config.yaml
hop_length: 160
win_length: 400
encoder_arch: "convnext"
encoder_layers: 6
decoder_qk_norm: false
decoder_parallel_block: false
decoder_inner_norm: false
Rows from block 3 of the audio encoder of a small encoder-decoder audio transcriber, named by matrix and row number. Rows with one number within an expert belong to one neuron, the router's apart. Each number is 500 + 40 x the weight over its row's rms, rounded and kept within 0 to 999. All counts start at 0. Numbers have three digits each. After the name is the row's rms in percent of the matrix's.
After each expert's rows are labels from the 100 clips, of 14976, where the router gives the expert most weight on average: "loudest band" is the band of the loudest frequency at the time of the peak; "responds to" is what is common among them. Only what is clearly more common there than usual is listed. The data: short read English sentences (LibriTTS-R).
# router: slot weights (encoder.blocks.3.mlp.router.weight, 32x192, trained with AdamW), inputs 0-95
# up: expert up (encoder.blocks.3.mlp.up, 16x48x192), inputs 0-95
# down: expert down (encoder.blocks.3.mlp.down, 16x192x48, transposed), outputs 0-95

# expert 0
router.0 105:523479465537500547474529543493506479449441454501520429480469435566518535549507477469512553501511433411531445564426516399435482538462577511478520462497540413460508506545518487511453482507574485455500454476506456477485535472540478520477530495491470408508440536476465553483524529458525465493
router.1 104:537444438554503512446486452489455456443459422459485393521446534502542510505472458491543503511490520502529483591489523480487446569446563524461538473464565458480456486479509490448465504466517415535492510438537477446499583502499454497486619497528547413504468541460516570453562474467456483553
up.0 103:554557496468556498494432504487527546560489474442496593491527518577494522503533455552461486519462484504540463586479533522493504498440512466491546532484488466505526504500505450494493449450523512537466502451498499530507492477509565436438543564504471528471486446516551566534491503512496452496
down.0 107:413500540494572497616536453452521540593553548489484552536500476531438499544475548543566492516485453498467505336513443477456499504566514497449498534506530457540460446479499457494612503478494466536497538449488512450481554531545489478491494502521439472513499537498466503473522530537525448531
up.1 091:512564480505546457514526521492427498485549554537594538518446524457485488534393456505532476507492482423525502412449500481579562470549569483511497571580534475505471551503465495550417484491505534496498542536484524463446460506531473547437516532493504538527561532529488496495544498500489575488
down.1 093:415533543485476510413455570547487527486533491484512515558514475573507490449487442509473480434484455507540518534545482492499472518536496501611559557529548549492446537438483523531531505486515543505539513515499449430506503527472498424492462489432481550465469570462502496547497549519521452435
up.2 110:511511555554522499506432437478466522448489452527497463512476496513516516527501512408520552532474475531464463499511551518446446448498479422504454451487486479552514504550505576549505541572562540517482501467473493488496489441483513541463482450527494561467511477515562405497515486456479458496
down.2 103:506462497551520513494473539520522449536486546451508442448550607503492482487552508492526573536541512453504459531507519530516554487479446468501478572468523555503450527399514488538508493476476489511485534435525482524486491474513515481516430492478463588511472468543525559469441437508443566435
up.3 098:545510530495481506466488470484537497477549478498520460540501556528474503574468475536449559392442529468508473475525498458571484549521438529509395502405435449503507452508513601465582534460467471484469501455585495459600473428447520499490536555567501511466554513526485538465462520510482489526
down.3 094:475498484513548469496583520477493532544491479493470480567443567500489411439489503523486507457452520495524479477522552488435467446536465471507466557523537454561530498431521472453533484457475478556494525450453495467505489502494528462531541476375500472549491586498501454554472542461503476435
up.4 110:488485539450449573469485514477483536459443496500492585508482507418534491427471480556499539356491488452476560503519537471528488539531494486461556480459540464453516498538494417541492526529485481448516524547527475474533469502497527488486500531511526525498530524464509563534520500516521418492
down.4 107:476501535476488516574551525461444474522493474479506602543531500431512478484498510560573498472513593544582463490532472517461512556538485476471453444506500500486488465487540550405547571432487528496471504550525544502440510519467499504557491475519424533525528454497544545515436438481564513581
up.5 083:451530533551438533573507473483449509401497519500466436521497527506528547464518500527511532434532367430477540505489485473479523501527505446483534421506507532530439581591519475517450557507482499535457498489496413553484482547495477488486472522468548487552534519490518499456491580502453450440
down.5 087:479484565460480502422501369521490500480483531494486445484525488506519562500558550486495462558529502479521538521461500458460508551540411460520582534476568533520505475493485537500461432523425510557439475496521520483484547538501487451492473473502450524519460454444523520555565506446512518459
up.6 088:498425537592441524478397510498467473506519533527597518429575429504506468536488503514542416483537512411466512521501463546486539534498509558563490490588536419532536500487527479576506575565510477533500551517437446508465459483480541496485519522499473536583514408519541560529515486453484543478
down.6 096:502486519545583457499531509490435501504548544546446511465462496488476440388509534455508516564569459526437468478502520460563536514498486534499499549433491526404454479544488510563548451453555440494513458514477560477570546462531531523531513421505475513547482440432478557465539592504473530533
up.7 099:464552450508653500559507500513501560506513411463499494540440497548411485505538482442474468497498515500520545468538578459506432531472519506525402452522490507509487511536528587536538486593520522469493517507500507444524474490514511562477414528488399470486500492522497519543488452525558484415
down.7 103:473502586527496496544559489511540525522565455480501537467497511424532499441506612538577584533489502473528538502546511529499487479533551541470471540527515483493469465413527496578474516505452484497479506515474580542538538499544494557501490474509501474450542512498614509451490495502442496531
up.8 106:568473526484519458569469480508539476546433448523509505487537457435465430579501416564574513501517491518462478476505493501461521528493450506493557554479515505544431502491510435435471467501528475479495515515522464432484503535509521464562500521539463517532509536450534429489533389575476484580
down.8 106:427476562523463532499512442429519531478484538498550543514513536532529486459497464518518454473480477448499451571399483469476444556459457528464518501462534530516523481540521538468537523452461542468522459530500508537509451494545524521529505543482505547496588546469556517449439487560530557523
up.9 101:468482463463466444500501528413448486454516488544516485531513496484573562485573505469513527491542572475489494469439456483533424512410456521539504484498447463541465500506555492479572537507469475473544517563524501443487493471514494540409442486564554527488389498568465537491478527461428487424
down.9 106:493473479511528547450489455456538473513506494479453457444519526555488473523529595447485531500556477459466453517485531580575503467444529537541489520545572429564513495409489466484461495541478547474458553588594472532464479547455477520483550583558569502529498471460468476511482494551513438444
loudest band: 500 to 1000 Hz
responds to: the word "not"

# expert 13
router.26 092:489464474472501471518504497591533447413476514510579476470548585508444527489479524541498586418533530455587443455490532534552430525418536505463518490486496460542521492501491469501456519461521468482545423477495507478523535553528478475445569544514516451479471565464509524529571481522480490487
router.27 093:471505496456459567536516586493504478517494518548513541427496564545480536537465501484469570458446447504564457520457555472535455525477528519509491443518498434429555474537530509487484481444538502483461511545522491478498544448469480469462536543557409495549508562497534543474569525550463510522
up.0 109:534495469495505434513552557482535579512475542510547524440535512494528537489428472453548446556478475534485448525543519448442401499485529514507507526418550477494553530534514506556504575493422454481437484497517439505489467516490517488476435486495512524520541499478584533494528523511490507523
down.0 100:548488496539464420419583516569481515554555487455457487498498474509502425531482610536503551520503491495441452482487384518476508522519462553513552480474461479419584541501477499514454464480460484459519459470545471491517498493466453498516537445467409511500477505517569537468483518461487416539
up.1 085:549519543524501505491471503473557581526510578562468473562485470482476549458528522458554424561548454457551551550538515487472539508497513563525542444518557550421480446458587449506518434513575480491527474498507545450508609509555513465475501412561499501479489520500454508451435448510564515518
down.1 090:447547487579458445566487512506492408529418516525457537551546563460535492536416554511522442448495600523442561490455517444546478479419509553496522572469482594520471522500544491581467567468524530544450493501536496492523514460537521492488556469550514530494540508478526536432507518529537534463
up.2 098:483475453455476412470496470493552477573533505501482461508502549531496583507528413510499523466538437512559469553543468436514466506483536452471604477528587516503540508514457546517560544576553531450517481488500548557452513511474488524450516463530502506434447451563542494479473508534481460543
down.2 106:509526487496514432490489501525486480518420464536545510542536592475526463481491547472479429546518482499493484408543501579470494512556490538486541540508455539500457526512508544512593473467497494521539464483534507509531533499453502541510541435494468455466568548425455505512528505467539513500
up.3 105:490521425472478507496474551428465497495582482453438519547534536502500537514498441518543419467455519435511392490487491511528467487390476460457527516442507501484508551556470546526474477502472448609474533477551515467461451490491559512476465518558520536528518518549509486581483559567449507511
down.3 107:564528492537483439560492491462466509546548465469533481566497447518546544547500478481492554439481490545528513507456472493462474473487511441449538539520470524490557539515442508551619502491465542516463566470464579393496475500496547521519417483501525496498546536528614509522476547592438515491
up.4 097:494462547430477440405449517522526527539507498491562525530509514572469577537515527493570522458522532497533574519477457531535467458518513518536489533459567516468488468503521499481436484485515519500464399520485486452464490520478596522488463468503511450583489533512491463571469459453533540578
down.4 095:497492491583537524488466541466500478501487482423509512520525495481604445528588499479553522532538429436455438514449492550501548450532513446490528431453499514484506452477500527467548513470536585545507452482504509452474497510404465468476541507481415484496522506528534461476483588487557503557
up.5 106:483519503499522464543435559409486494548504556522483538565501498500536478541438549485541514457406473472501495463451532526482460562425524490545500491531431534536533468568494568440545519473537502518452578509498548564547490593533571496516497558567525562479501473462494535525510507422438505519
down.5 100:567536484562527459490455448581496458500505478509453482593534466490454511600478492484483545477534506447531608562551455536499497539498479456516497468541412472507467543474500480421442468461566532488463494468475547605491436516507515505479450469576521487455491547531523514503479466574528499523
up.6 097:515558511492512535504561609470450526530505435505526519537417502448496511513525560458513517551494518481476474483483490493442528489482513487510535518455434472525548506426467540561492495561502481507470490466503497447397425563553529485508525505515413505528513486497531408520529542504453548458
down.6 091:443485538462535572504504414485422458564541507512453601605513405508471581507462452436493529528511536466474569487530459494511555480471504504486604431514530526561527548467494440527528466535481496480480565554507509467485467511510458556470537487498530502515438528467475507503492485519512528530
up.7 100:458532447473549586486500525533499488516474459473483532486441501394505532499466528546451486395472474465533470528448479499501502525560526509523544434519511510401501481437441518537472567493595507495436524522474521557414620495517485545477496511434477490546427434507436462458476504527504520455
down.7 101:518529535455572541507491440509520510500477395507491527459486538467474439498518529525533484496479517484535526507475452494491400551559483455537492488561508511539524477474509455546507523563560596529447508514474540489455411487497491458516503494491536620519457492507494573519490545503462474446
up.8 108:481588482524460516538419484551452534495499504416510536563475519457494454481513532510509472503484468494484526580544533444508494494503469508485414515497395470473416463505463440525504495527562473498545514522481504504481410516428530537488521535559556511481473500530505475487477507460504455561
down.8 098:538593483430500473530520545449449495470530417488424564532432530458537452496457569506464439432503529481564489557541519565588525462540505530475527434507505493481520564449467512527476477506479461542518515546527480458567503470489559495523474494428535424543533544487503489469531476466524566456
up.9 101:515441461495463548515455467551487556461511538495478520501536418481518458468512502523461454572481517544473534426487566563523427545551503511584502532554542498469487441479467441576526479482441503489543480494496519574441438501510524516478514447454453439496518549439471496489569526429527452491
down.9 094:463542492493519463578512464509548493507394560451594572531511573502535551508505460492440533503448439443458575526479487454471477486556458484535514576436461540552456470460572508509537492409513474501472543510477476544517511504522463502461498426507443531500491452529519486477500448508512488565
loudest band: 250 to 500 Hz
responds to: voice: female

# expert 12
router.24 100:519442419497538540507490534529477499450490439413541482522488491424579510507470554491500580508533548562524517565520497498523432492463525538464508468469532500404427571525601467502462472487492517515448549500519484409503532513464409507525479508536533464539492575524502451483540560498438467553
router.25 107:493439482518527537489432472455456516538570464450518513460542480437557502533438502518478531541507522561561483491558556538560452452486530461439544485462548488447472544548545496509465523428561493490520549489468479470470548494502452565448498419516573518473495536446501430583486544537518497515
up.0 104:543489497558486500456467480555479468550460504503544473442539426470486541508398541509533568473528515495455530503464619531472445464508510510507462541486545466551444471499499560504487553534534504492501478567453491517548564451493532517470519430556453537554516497589574521510479439442467477442
down.0 100:569449473453550539520484538495482533494485461468463522547469566505491433464530461484575499543448415568496455462494460493533458486490450484536517492463436432526427467561524482533476466525452479441467514543508513503493467550459476515486493539420562483448537582433542531519509489461452507472
up.1 100:475507509480461421522544537494459536552446509516519495555539463585482441506462551493472459506432522479579515543475520457517536458496557512463470510441507475559499476505473509478542500479441474498496538505550508492503542531543425502526456426467518474496480537483507474458569560566520507485
down.1 101:528471499497437449519503514467562476522499503553510516380475514536620509568509538469499526439494478491478551434487476473488483575553537488493487540484532488511536492407490497459560475437442525434551524512531514451422459505450519459455503462544418471548513482495497539460511421531449428513
up.2 103:539490549442515474485534515505550497472489536560568555466516515492466481518492528518486527550533425518480414436492512472498413519506496518459512529534523546483565542436476496534566519559505539475421507505544539525528486540464389537492503507476468483542505482498475454497541518521510505521
down.2 096:459527522496522481545592446512470456499553478589542445472429478487488457513504514412499531439473523521451550466482529509420450486568543473489516481441429478492446476441515413519489496516472493509506459498489413479485479512505454501498423464443552502481500573514476557506516469537517479496
up.3 104:554460558527540526555451520538509409565476519540492479591481560526462516514487540506436518445553541579492490496467543501496539517446452558437506528463500455537537529488584482464524542544546538527464458478516469506500508549417502521525523448496483538502437510488474463556563499545453521533
down.3 094:566502596473444433546475468433523475546532563543511437501510533519428444474452562508527495533454451509516479552457537492496529590498570466501489512516518535578458477488522545519482484462501470478555457495490418523623517432503392491530544483493566480531530486558530566555467512508494436492
up.4 099:481473530524459548498464528460459523487523361479520473512559492400554501537541474458543526479503519426536481526480489456463527512591491520530508508585558482472467537527508503457509547508544455482480507533556557543504490478424536458476452495433445521482427447566466512496445444495531492480
down.4 098:422458514477533483512581596542458527511458487536472483606492474519463482461552436507490492511538493457516510454479532472517478549605540479554501488532448455462522489465490456481485471476508477489437523545497582526468521405550436525499464510533563523476559555471495496490544541500506471477
up.5 087:520540475525492477515574468496562558504519484499524492508518496467445589553455518470593486512534513454451492574534504463461523475467410495450481510519553504485500466447451499583470530505584495531468477502540575479528565433537508497550529474494502478465471453533515500516496429514556438420
down.5 096:505520515515474502507466446575565507496481509463503445524496443536524496569498517489453502435457541472596500512536510491518490388446483450433471520471456565454560547465513496444471505560501554429468514570462555504480532524515548405505513472511525536488474557462515546497557548413506548530
up.6 103:470517496479471427478463548519486515456560601556456544467489485451535497478478508565507459589525494574575425424423510554479491445553471534522463491472534479487503487566449501527440547508491491468560500545519516418414552464521495527414500467503527511497514483495520493479518500537507506529
down.6 094:511487530501515557480433562469469465450487498594595549443452526461530517482459516495449470465466400458439511558500489539473495420505470495562454493479441516534520491515506492464531504482447463537467491548457418492499481531464511507492525469501542505483506536459474555509497455514533520493
up.7 104:618507542454527503503596499495512583472495527492518503470480465493480449506474502520432515503576434502510454519498497551405503556492490548569478472481460434562535480548539432501417510498536477550498501458480429468519475553495543404524515524560483485515486476558490473530490471440459480574
down.7 101:494497499516544495484519429463516548446450546528535476481478553473579533481482489536486498512459516501445445452504509457573424495519550462486512510559469563566520466493547534517502426491520506447515521521565436533581528497498459606480546534496464519535529495502474519513552516481495507513
up.8 095:504528522482459487483497531498478474468453537549635557450533505500480504542525485502556542519450499485480480508512500453511435439554535447488470508493471447487570462452521560486486558453538507544484473492514514619481517473442503526469479574512434431524470530462467522452561510565467480436
down.8 106:488549476484481512501480534455505522485511439490487455449469556578520534552536527443532505400570485546492456514530483522504463545513473492502544545435550511513430508526435462459507549557558519466532453560447544449529429425577528460496451472530485562507497534541525570463463487501531477524
up.9 097:475504560528487563495531492445466531467595425475527464495556529488500549423488501472436490552522502497583474527467500513458442495543488479487521467533551524470466500481533431442477444495472442456458487524496497495504558506487516444482537505544456442525448510475534485517496502464500476401
down.9 094:460482436465555547479504475485495495551521484516550467507524537478483481588466504441541477473492518533441432509501473554433499463490492497496494477537493509541515478504447465501528454456579531463523557514547451504483468487494497455456427543386568489455540459433417527477591503491435476523
loudest band: 4000 to 8000 Hz
responds to: the word "to"

# expert 2
router.4 108:515482536557520529491468471547528457530555445508545474427499582558404477527476563494437541516459470560535533498431551463540427498486498508507479463504493442462532539451479519476555517464439519500463507478531579484507532570502489488467499484536524498557416569509562478469534483471505512498
router.5 110:466463428474545478510554568501443520502530461472505551502585507532507562489469499532523467501486529481524524526454469467558416527478593480518456506439540526486432502528517490476484540474486494541521571514529497495573486486474492522475500393531547492576461554526502423485507545419475482485
up.0 098:552501466532459574459475518515503470495496583416476451525467455533542530481522479505518525458433476474480500483585448518526491503490613462522440552461572503456475536520547436499521439527492432494499444496517603507431496481492449543591520551447470483513439547540520469540512475538513465493
down.0 104:422559471520462506449460540542499491496462489482494492424507497446524463529541501509525475490571513514559521463519547529492433488504500392528380545515378523529487556475467537476510510444449534548528522535546490501466491492558479487519498516557501496493478515487501543535498479490598568500
up.1 096:523437432551527463481523483559469535439470541501521489572526466526512498546490475522511456471457481450523481466429539478492522486518512468549511585449456501434435514427476626514514501497503505510520558458486555536423493513514455466506563454493450518480497517517393484485521568527477538453
down.1 088:512489440500504462423466576413509502505513451503466518517555469482541513444515467487433537509404526477454477443428452542577495478498582475519548469456468502530477472484455516430526524471465429471478547515521550534562580535574471460538518509478514531488498447527554510553508486451506558531
up.2 102:500511496472508507520511443551538438444453577525447441512459432534531468472525548497504484505496479426547461501519487482565527483537508585525453469500485410507446464490445508512507548517497591407458523455443499425499455539490520493566499461497517451527528465574454485478517456480503479479
down.2 103:529451535523457514489481506497542458544540526545580499546527540480509461534407500448485489467533541433472475527502496451573482521533481498577451509455504580538461491454443448494534549480470506511478546476541467512524479462433488445588517518532512453431517554528436525439546475496548422566
up.3 102:473515556483550510501476503458499438592523533562440530557450520487394476518548507516492462459464458530457539473481566494487500511498554578448499473583448512531542485536501455518485539534507492535575483485557518514455533567429544545434502501468485525543486510455467496493442494444555441472
down.3 104:455494498489559474546517437464499438583454494495581495530477547512510491534460541440440519571474520541498491490520499542502490511520452465471445486520527524436482461513459476510457519484548552453494498462495511530611522466441492558551386573437461486515448444501556506570461462553437514517
up.4 095:450442545486462502489480489476379562488468509538540492570491508545515462494516501523524499487609455538554520467516447425497575507451555491523493471505455524507533501513501523557496392443456492501478483460497520504508545514565435528509498495440432397497437574480468467418520556544503530487
down.4 096:439500490500500498516553466490516493554535515463515555472525522560502505458530519471523517498535452516465552511468579531506408420509403569465479469474485525585500502430478501437492535423503566499508491542519506505512445522529464524492535586459511570562555417495551547452423511552540456487
up.5 097:534501509522529444537518536489519434511523550513444592474500563490588501455564563454506520513482478475487522493490575465528569627446475536507530490522468449477503514478525491523430422497485550447541568489467512506447513499463544476507478546457448500611539462530494511422508520488561455529
down.5 100:573476571505467494484507525455486553493524484499528514527560502493387515517497504512473497532510523465530450518573465509572513489521449546452521547494510540599507508505537507530461446440494478507540546462571534498426478461499418472463430486419519444522527552583437495531492497535540563512
up.6 084:515548534438457513462453441500491538492508545475446449508483520459578410547515527529475449422487462513449515543475537457499530520505486508464500513473457447534511504511514432529554493525485537453556487588505556450501468483438465464487493571452482544534418504484440455551468460479503476487
down.6 092:415536449557518480499510507517520572459453591506563486445502507581453537508594583529547442440483513445522472457548474546569490499415528493507477531567539542488503500489432492524450503476513509574460492483531496492546469522428500563473502540468532411530480497455497566491555518450498510471
up.7 111:493577502545525491497450531472540393521443550473572541490546456455458574436423498430499569568542545552503505493562506490491481449542517522478503493499549497513546430517445531560478452501519488489500460478478493490534443498513498507532454504636481569491558455530537518528517513502498514512
down.7 103:558490481460499505469541493485478454484501516461498484441531479529518470512531537490549485469375474532508502442454572498480498477473475506493449544513531438464530452473441560549511559590558520442467490455504390481438543468456478445404467390450485516452566549474476497461505496478499485501
up.8 096:510533476501448531477553471471518562541516486547464444511465511493532478485450443567511533536545438508556518500463578498463549540497524417548494494523428468484494541591495420504495483541499559518476540512506464568539467477513457547429441520500553496552550530493519457570511539458532451460
down.8 098:461515561540523485502519479533534538523431517479524453512552517509487510486500516527516494485485512540395514457475496517480456492471461533467513583477429503441460460525531475490602539579458540546462538497451548518471453467478517510534528427500481498509492485469507463474519493481567504558
up.9 100:514489526504467466443572504531439470420486446528450480530444495551478488480488489479454498606573563456513535493448506449507497460534542426473538491503588586416504507546517421492469451497392477478438498572547491537574461490471494508507425497462440383412530546488481496505523471488524554511
down.9 101:516536533474456463500424578478621527509479507515497527497532535487471557564509493451558498433550475545515533509429519526516427560455494448481466514520542493467493512563506466506508500533389513497470479524462447539378558474467431396436555544483507478509496516542533490496432469492523511494
loudest band: 250 to 500 Hz
responds to: voice: female; the word "i"

# expert 8
router.16 101:443581544514563502445499569500469494484499565436507491460521495437486512414524489528433499500533516532547496443530515534508447528444528484458501547451541483504515571522521521487466510534495558471555522500563497498475503507501526549539459498486528526490518574461471460502533452494423478465
router.17 100:440479514505471493477460393525452479486541492504526506516552492526456473511516581544452555528516550468582482459501585548519444442483423519498434474535589471528500462576472503493457517474467565515471490529551553451448523489415523521409502494534534502487540573471555519563516443467511515516
up.0 097:452477525502489493442515498555450524544483558560538537479522525481455558497441481473498540561536511456488445463520469490517527457461469527480489467504543520477548474577519495482515468457541518571413437520469477547545495535564562435547534405528445527475500441524452508568412467485519530507
down.0 100:501479501494519519521509548465463606437507510455379512478518428505442452553499488555479504494507466488465627496477492467549432512543534466387481475513521497492446502433529542566465451532507547535458458511476495480515455482544477468483464516502475476488567623496426516494555554497572483544
up.1 103:497472491481545436472490530507595547452523482503489450564472512435470413533454515468507411495508516475436495626495538509423491488465564536482501474468485544423446495523524500529466513464484469479485486533491505515547527484499465590490484572496537463510491509547442491647493449513460521575
down.1 108:443532487497468488436578460472538429462437554538513505460472484510474507457511514564442482463487483560504504544497491462507640509488491439524476558531488497450437442605574489540519453479508549547560505615500525505549474488469478521459477493470588511514457499558483505581469442519476471485
up.2 103:510503466504494497498490473413520524510467480468563420536495548515463581514510473490437491491495487491507495486480537519506532511455586521549558509466413446630519441487530511504488484499526536542462447522421490509504503532503548467500528497568520494523561423535539514528511460485471519469
down.2 102:515545484512481600531417459512547506451539548451536552552482554522579463502486518451551512489568509515507487459489436532502600480476475529480450542554545465577507488479545422527479540467454441497507518419555546445530524478498485541538554465450572504521527524520476446526507531558431528451
up.3 107:431446501509463465502481513569500539467498450573517510532505478491438516446485441545534522573426452507526528529466538426491493510522479480506470441464523401575503552569473536525520531512491514542474475584488453449487512420456505550440513531439457539490547558502529468544507416457455428513
down.3 101:542442596473512459540484496548562510504486514513423500522527505470542498545491533501482485465522473425511506503518517460529540463501565517503570479530490468465501545491482446525496470488550603551578492523624475466547432504571502514523507509507503504481485536477537547494493485501499468451
up.4 109:489525433523483543465517451521410501482576523507526506440532541484497474479571514573500489484527432471485509443525442479502521464452522443527523551508510523581545570519545478461462499517445491406519525489524505495417525423503502493485559479512463495544523481493479491550529452403498513444
down.4 100:490531548476566503541517437446520606520453554449487469441489456505478494510503537514526428492465598522515507488513519534501461461473460511492496493487460508490428512471561468569465544434518488479482585454456494524464585501575491506514465517505496466549519581491532555541536565460490499519
up.5 101:510422497482509487534567560464445392518564505461454483563503498491517489561485509431509497502454455463457502561492489510537418493506529427457546447466473559485519475487547450515475494503486513558486408476416579519507542540486477545545535444524501509529463570487486440511460478465500511534
down.5 094:471472492547524514549492517484488470456458404535577517467522518516487520558489523545440448471498481520492504535467444486478560516532477536493515505365508554506538492553509455414551476502514485474499513459531499536431396454493507462487477497473567515474552487558384553533512538525503450496
up.6 094:458507465548433486471552502434518507516515516509522540488522481435566499487470484498493469512469545519483486435558514561517524514544545453546453474465518507457501502514521492482497487521529465434498455524503492496394451504480424540557527556475461467504504459465536541446478502419455546535
down.6 098:481534488422478483449473521456523493477474516593561453487448522502468519547512498512470500488507511498509430547534507490478539494482515556497493546454477501461451494506537543526459524502545559473504497482505512529504555472470560471486494496534508622528489515502617498510484464483604540580
up.7 102:538539512516483539488561461459514521559506520449523488468590565478563511497488462472469475509478514580505453454501481429466510486564531562451526469574516442475531546485449554468533492434460521468488449559511505550499527472525511557530484472447541619445549529563497450518446439510483464417
down.7 101:480502528516493485516529502498489523549464543449486479522531483548489563479473491451599518490495529509530438553427484560541495575538535535492518556501536530496540520468521480514478476476461522462426503509503473515451538501519515519436460502536507545534498438482536533509477479456520538536
up.8 100:505454579447464494483552507475542555461412500542533467580583520479565517503446538533530472470493567492563484459458517568458524469420524498524566505446522423539561467505538491531515519503612480495479481516528422482505468508508433479543583520451539477504493492504496418497521539543510528523
down.8 096:514518466482497527486493445482530542511522525439543537498527543486536411484435427540497525465567435553501498456515515518500567491505471568519537586528480468512515478464432449427488513550496511521515454473500579577492504494469478493505549451511515590561436497540514497476441519501496429495
up.9 107:471486460473559456489512541457422460427455449535565444520530504579493440545492505475535548456545434547470479514469454478503497472504472511466499472473447427522406520495542491475434464541526543546486423427464563412491501481526525526503521485482534509484522547487502478419536453511462519539
down.9 105:507492434450476427542529470503441491493518520491550545473417499458467511495485633520496443569449524481510486501449536500452562492499559506470543495504528553533486541490491475461453472530450542490495470486573541477417512547487521526531486409490471507534504488497547471464517507524495463529
loudest band: 250 to 500 Hz
responds to: the word "you"

# expert 14
router.28 097:491483486513504540486487451505502468476520522416586509507526499491473501439483526479415553510520553534556490516526534492533446498434513480464502441501552469442508507562558478453431502454474549531416479486514504445479543516445484561482522492605513491486521542470520368436576547513445540537
router.29 102:507511490546498569506514495554538443455497520458591547450545467519500479506519542511410544494490503514539533471509561556510468518469448549543516502468542457412449520505518447468478402434461544482453482470570466503469502470569511549519548559534502535495512545475498446439588533501459528471
up.0 099:466512490483519479487472503509465545416514485560538491494448496548583475503461512516440407502490501502518508519473499493512511455477518488482525489526533530517502473518527510492443489472441522537573493505522540450439440521517533465538477491445480526483528484507461451512527490403458515512
down.0 096:517479519551539507423439524495512482483496515524528507484540416566431466547575484533517551548472587462509533541454558502509478571433465476565494460512479505408546546475575482576500457497485507527560576548459499420586513480507477539503523471408539493524475494585520552500487514464492508560
up.1 100:511500477562441456534438526443547560431549526586485528465536503518480517501475502478520532501465513501550460444408570535452441524493484445498486483462500528434525516577556453502522423426479485468556498512536536489540511502508461463533508524554472470482489507516514504459558498557518499564
down.1 097:573477493448416522535528542538509540457511500453541524528524489524545505486507520473529511451518469532554518496465479534529432474499519486480534599456463496488471486505476515476546546418480539518557433541425448514472462549567453479548416496526518508543499503529485528429451460524573537494
up.2 093:514435520555502427523571494485545576415499546531516515499507530489483480470571472468448575505510489482503515457521516459482549489493550442557502523464431497592534485489524514489504455515568524510550553456555508510514564491485482506503552388520499456530489476557466552495484508473478452455
down.2 098:464567502434466540557474533536528529517443564482508517590483558574526464562460447506535446431469538545476478533506545551497501543504483556543410472468542471515478506453593481484513542536513455508512503464499566454535554541494466500515560570540533526521526498495489441540530552454514471548
up.3 097:525447478504438510473443437452481526531488459494485419525518466440555524521503506509535519487517423499493447486513585529545513481538451497536520512443497542464511488434492563554471471475552511489546538489463482495552424490522520562514568476575486501510451457482480554493451451528465477533
down.3 102:494497523452475477463467569512505535428542474443451570434437544491434521498532469430525452434433482526437472513538470488483524551522434451508473513529546521474583510478488510469437524522437434420500468540524547490422514492513494459534510546577500584511539516452485571571501500487554506441
up.4 094:498508522410506479503459474494514529594494439532422489502422480417481575481461551538493552481505479534456559494541470528502493512526543513512484507496506543487550472548521578449500447575499443543467500557420461503477489457479511496515499594547463458550519496591548470501519413567521445437
down.4 100:463444491552520472491540517522442566483490557464563498540511424461488449505551518527446483445545475487493471525558500579597496508449465465534515518519409408500506507548547539477516531551489550546482538526485489460469501415518455541516555530425572528557478451580566460487451485517475589520
up.5 114:521511561488483492554562581489526510492520467540483494437468475481463457421501571527473551513500518494559548479505443560456503565519448497530491516472468471488526537503456553522504484498505559539479520485517397561474414548543481501495485550463516533553503520518513439358556492552482485466
down.5 098:517546504484557547463417462468509505478465476531492517468447499520416577543543478434536414486491570494484568568528489432480506512447500518456557465458440467541512527522491570523506466534477552525496446505477480518444576488493490503524543513551510532511425465531464585449436435550489450516
up.6 082:480477404435500372557509519476434478563588451538501490520548480525460475524459519503515566537488555480510504538528539523483569519509393515501502509486515513509442374540453507461511545486461490534450495598508446481475404586498470469564516498479512505491453494556532501538523501568563473458
down.6 095:535521469487567502520475559507519513488522610577465545549555397508487485496488518454490489581503516484477535459534456547510494484487511463535465423543483474473545530451544493564525503499518481519448563566550531501437558431473462568491502483562457443463485468485545520480440472464569498522
up.7 109:466504554544489506555492459476432480477499546457520420405595477567533496512520405481546557484460472542497526520560499473511464502495482459530556487526412457477456479527440577465463514432543524504519567504443444475478514473525474551477478520468486541551486513442461495513466494451514479574
down.7 103:501532466470418526529488521480478508442484434478483533578500489468522538499473534573380431535523485458507439442490434546440476476482499528516511493540530476531468456514516546478444464521498468487435422473488500468559512551531486479448539468527508534493488542460444519487506433537524485528
up.8 092:551481451467529489553512474522455513540505484545512487499519463527555440471488543466521494488540488516492475469567546607477472472499498550489508454511529533561546488531509537463520440556477506572487504482525519421508459553486482492519518484521501487564495525426477405510463514485539501490
down.8 094:536490481522518497502469460465518486505416459552478497509439439513433468525490498502479539554521424470491511496488481523434542538540492426486481534488501595445501520512502457473559468441498517430494564484542454472502532465475442512516485558499506473458457516475583454521519453439531481547
up.9 096:484561511474439491487485448545432488566510494469526493496528558434514446469480435511429515498531503447539427509486431458457519475508490493587467477443499522541557485458493448498438474498514501454534477402436546563557513483476497536597481460452558460538495524414535525540548478476462543483
down.9 101:434423463540532504550477488412534480494515580474553505484549495565516505454471575485518481537433517492397507529453588520436490544522454526480560488541534488542548492494463455502490533496489485516535493477527557496462476510469460497464569529533461452479486500559539423549476509482386469529
loudest band: 250 to 500 Hz
responds to: voice: male; the word "the"; the word "of"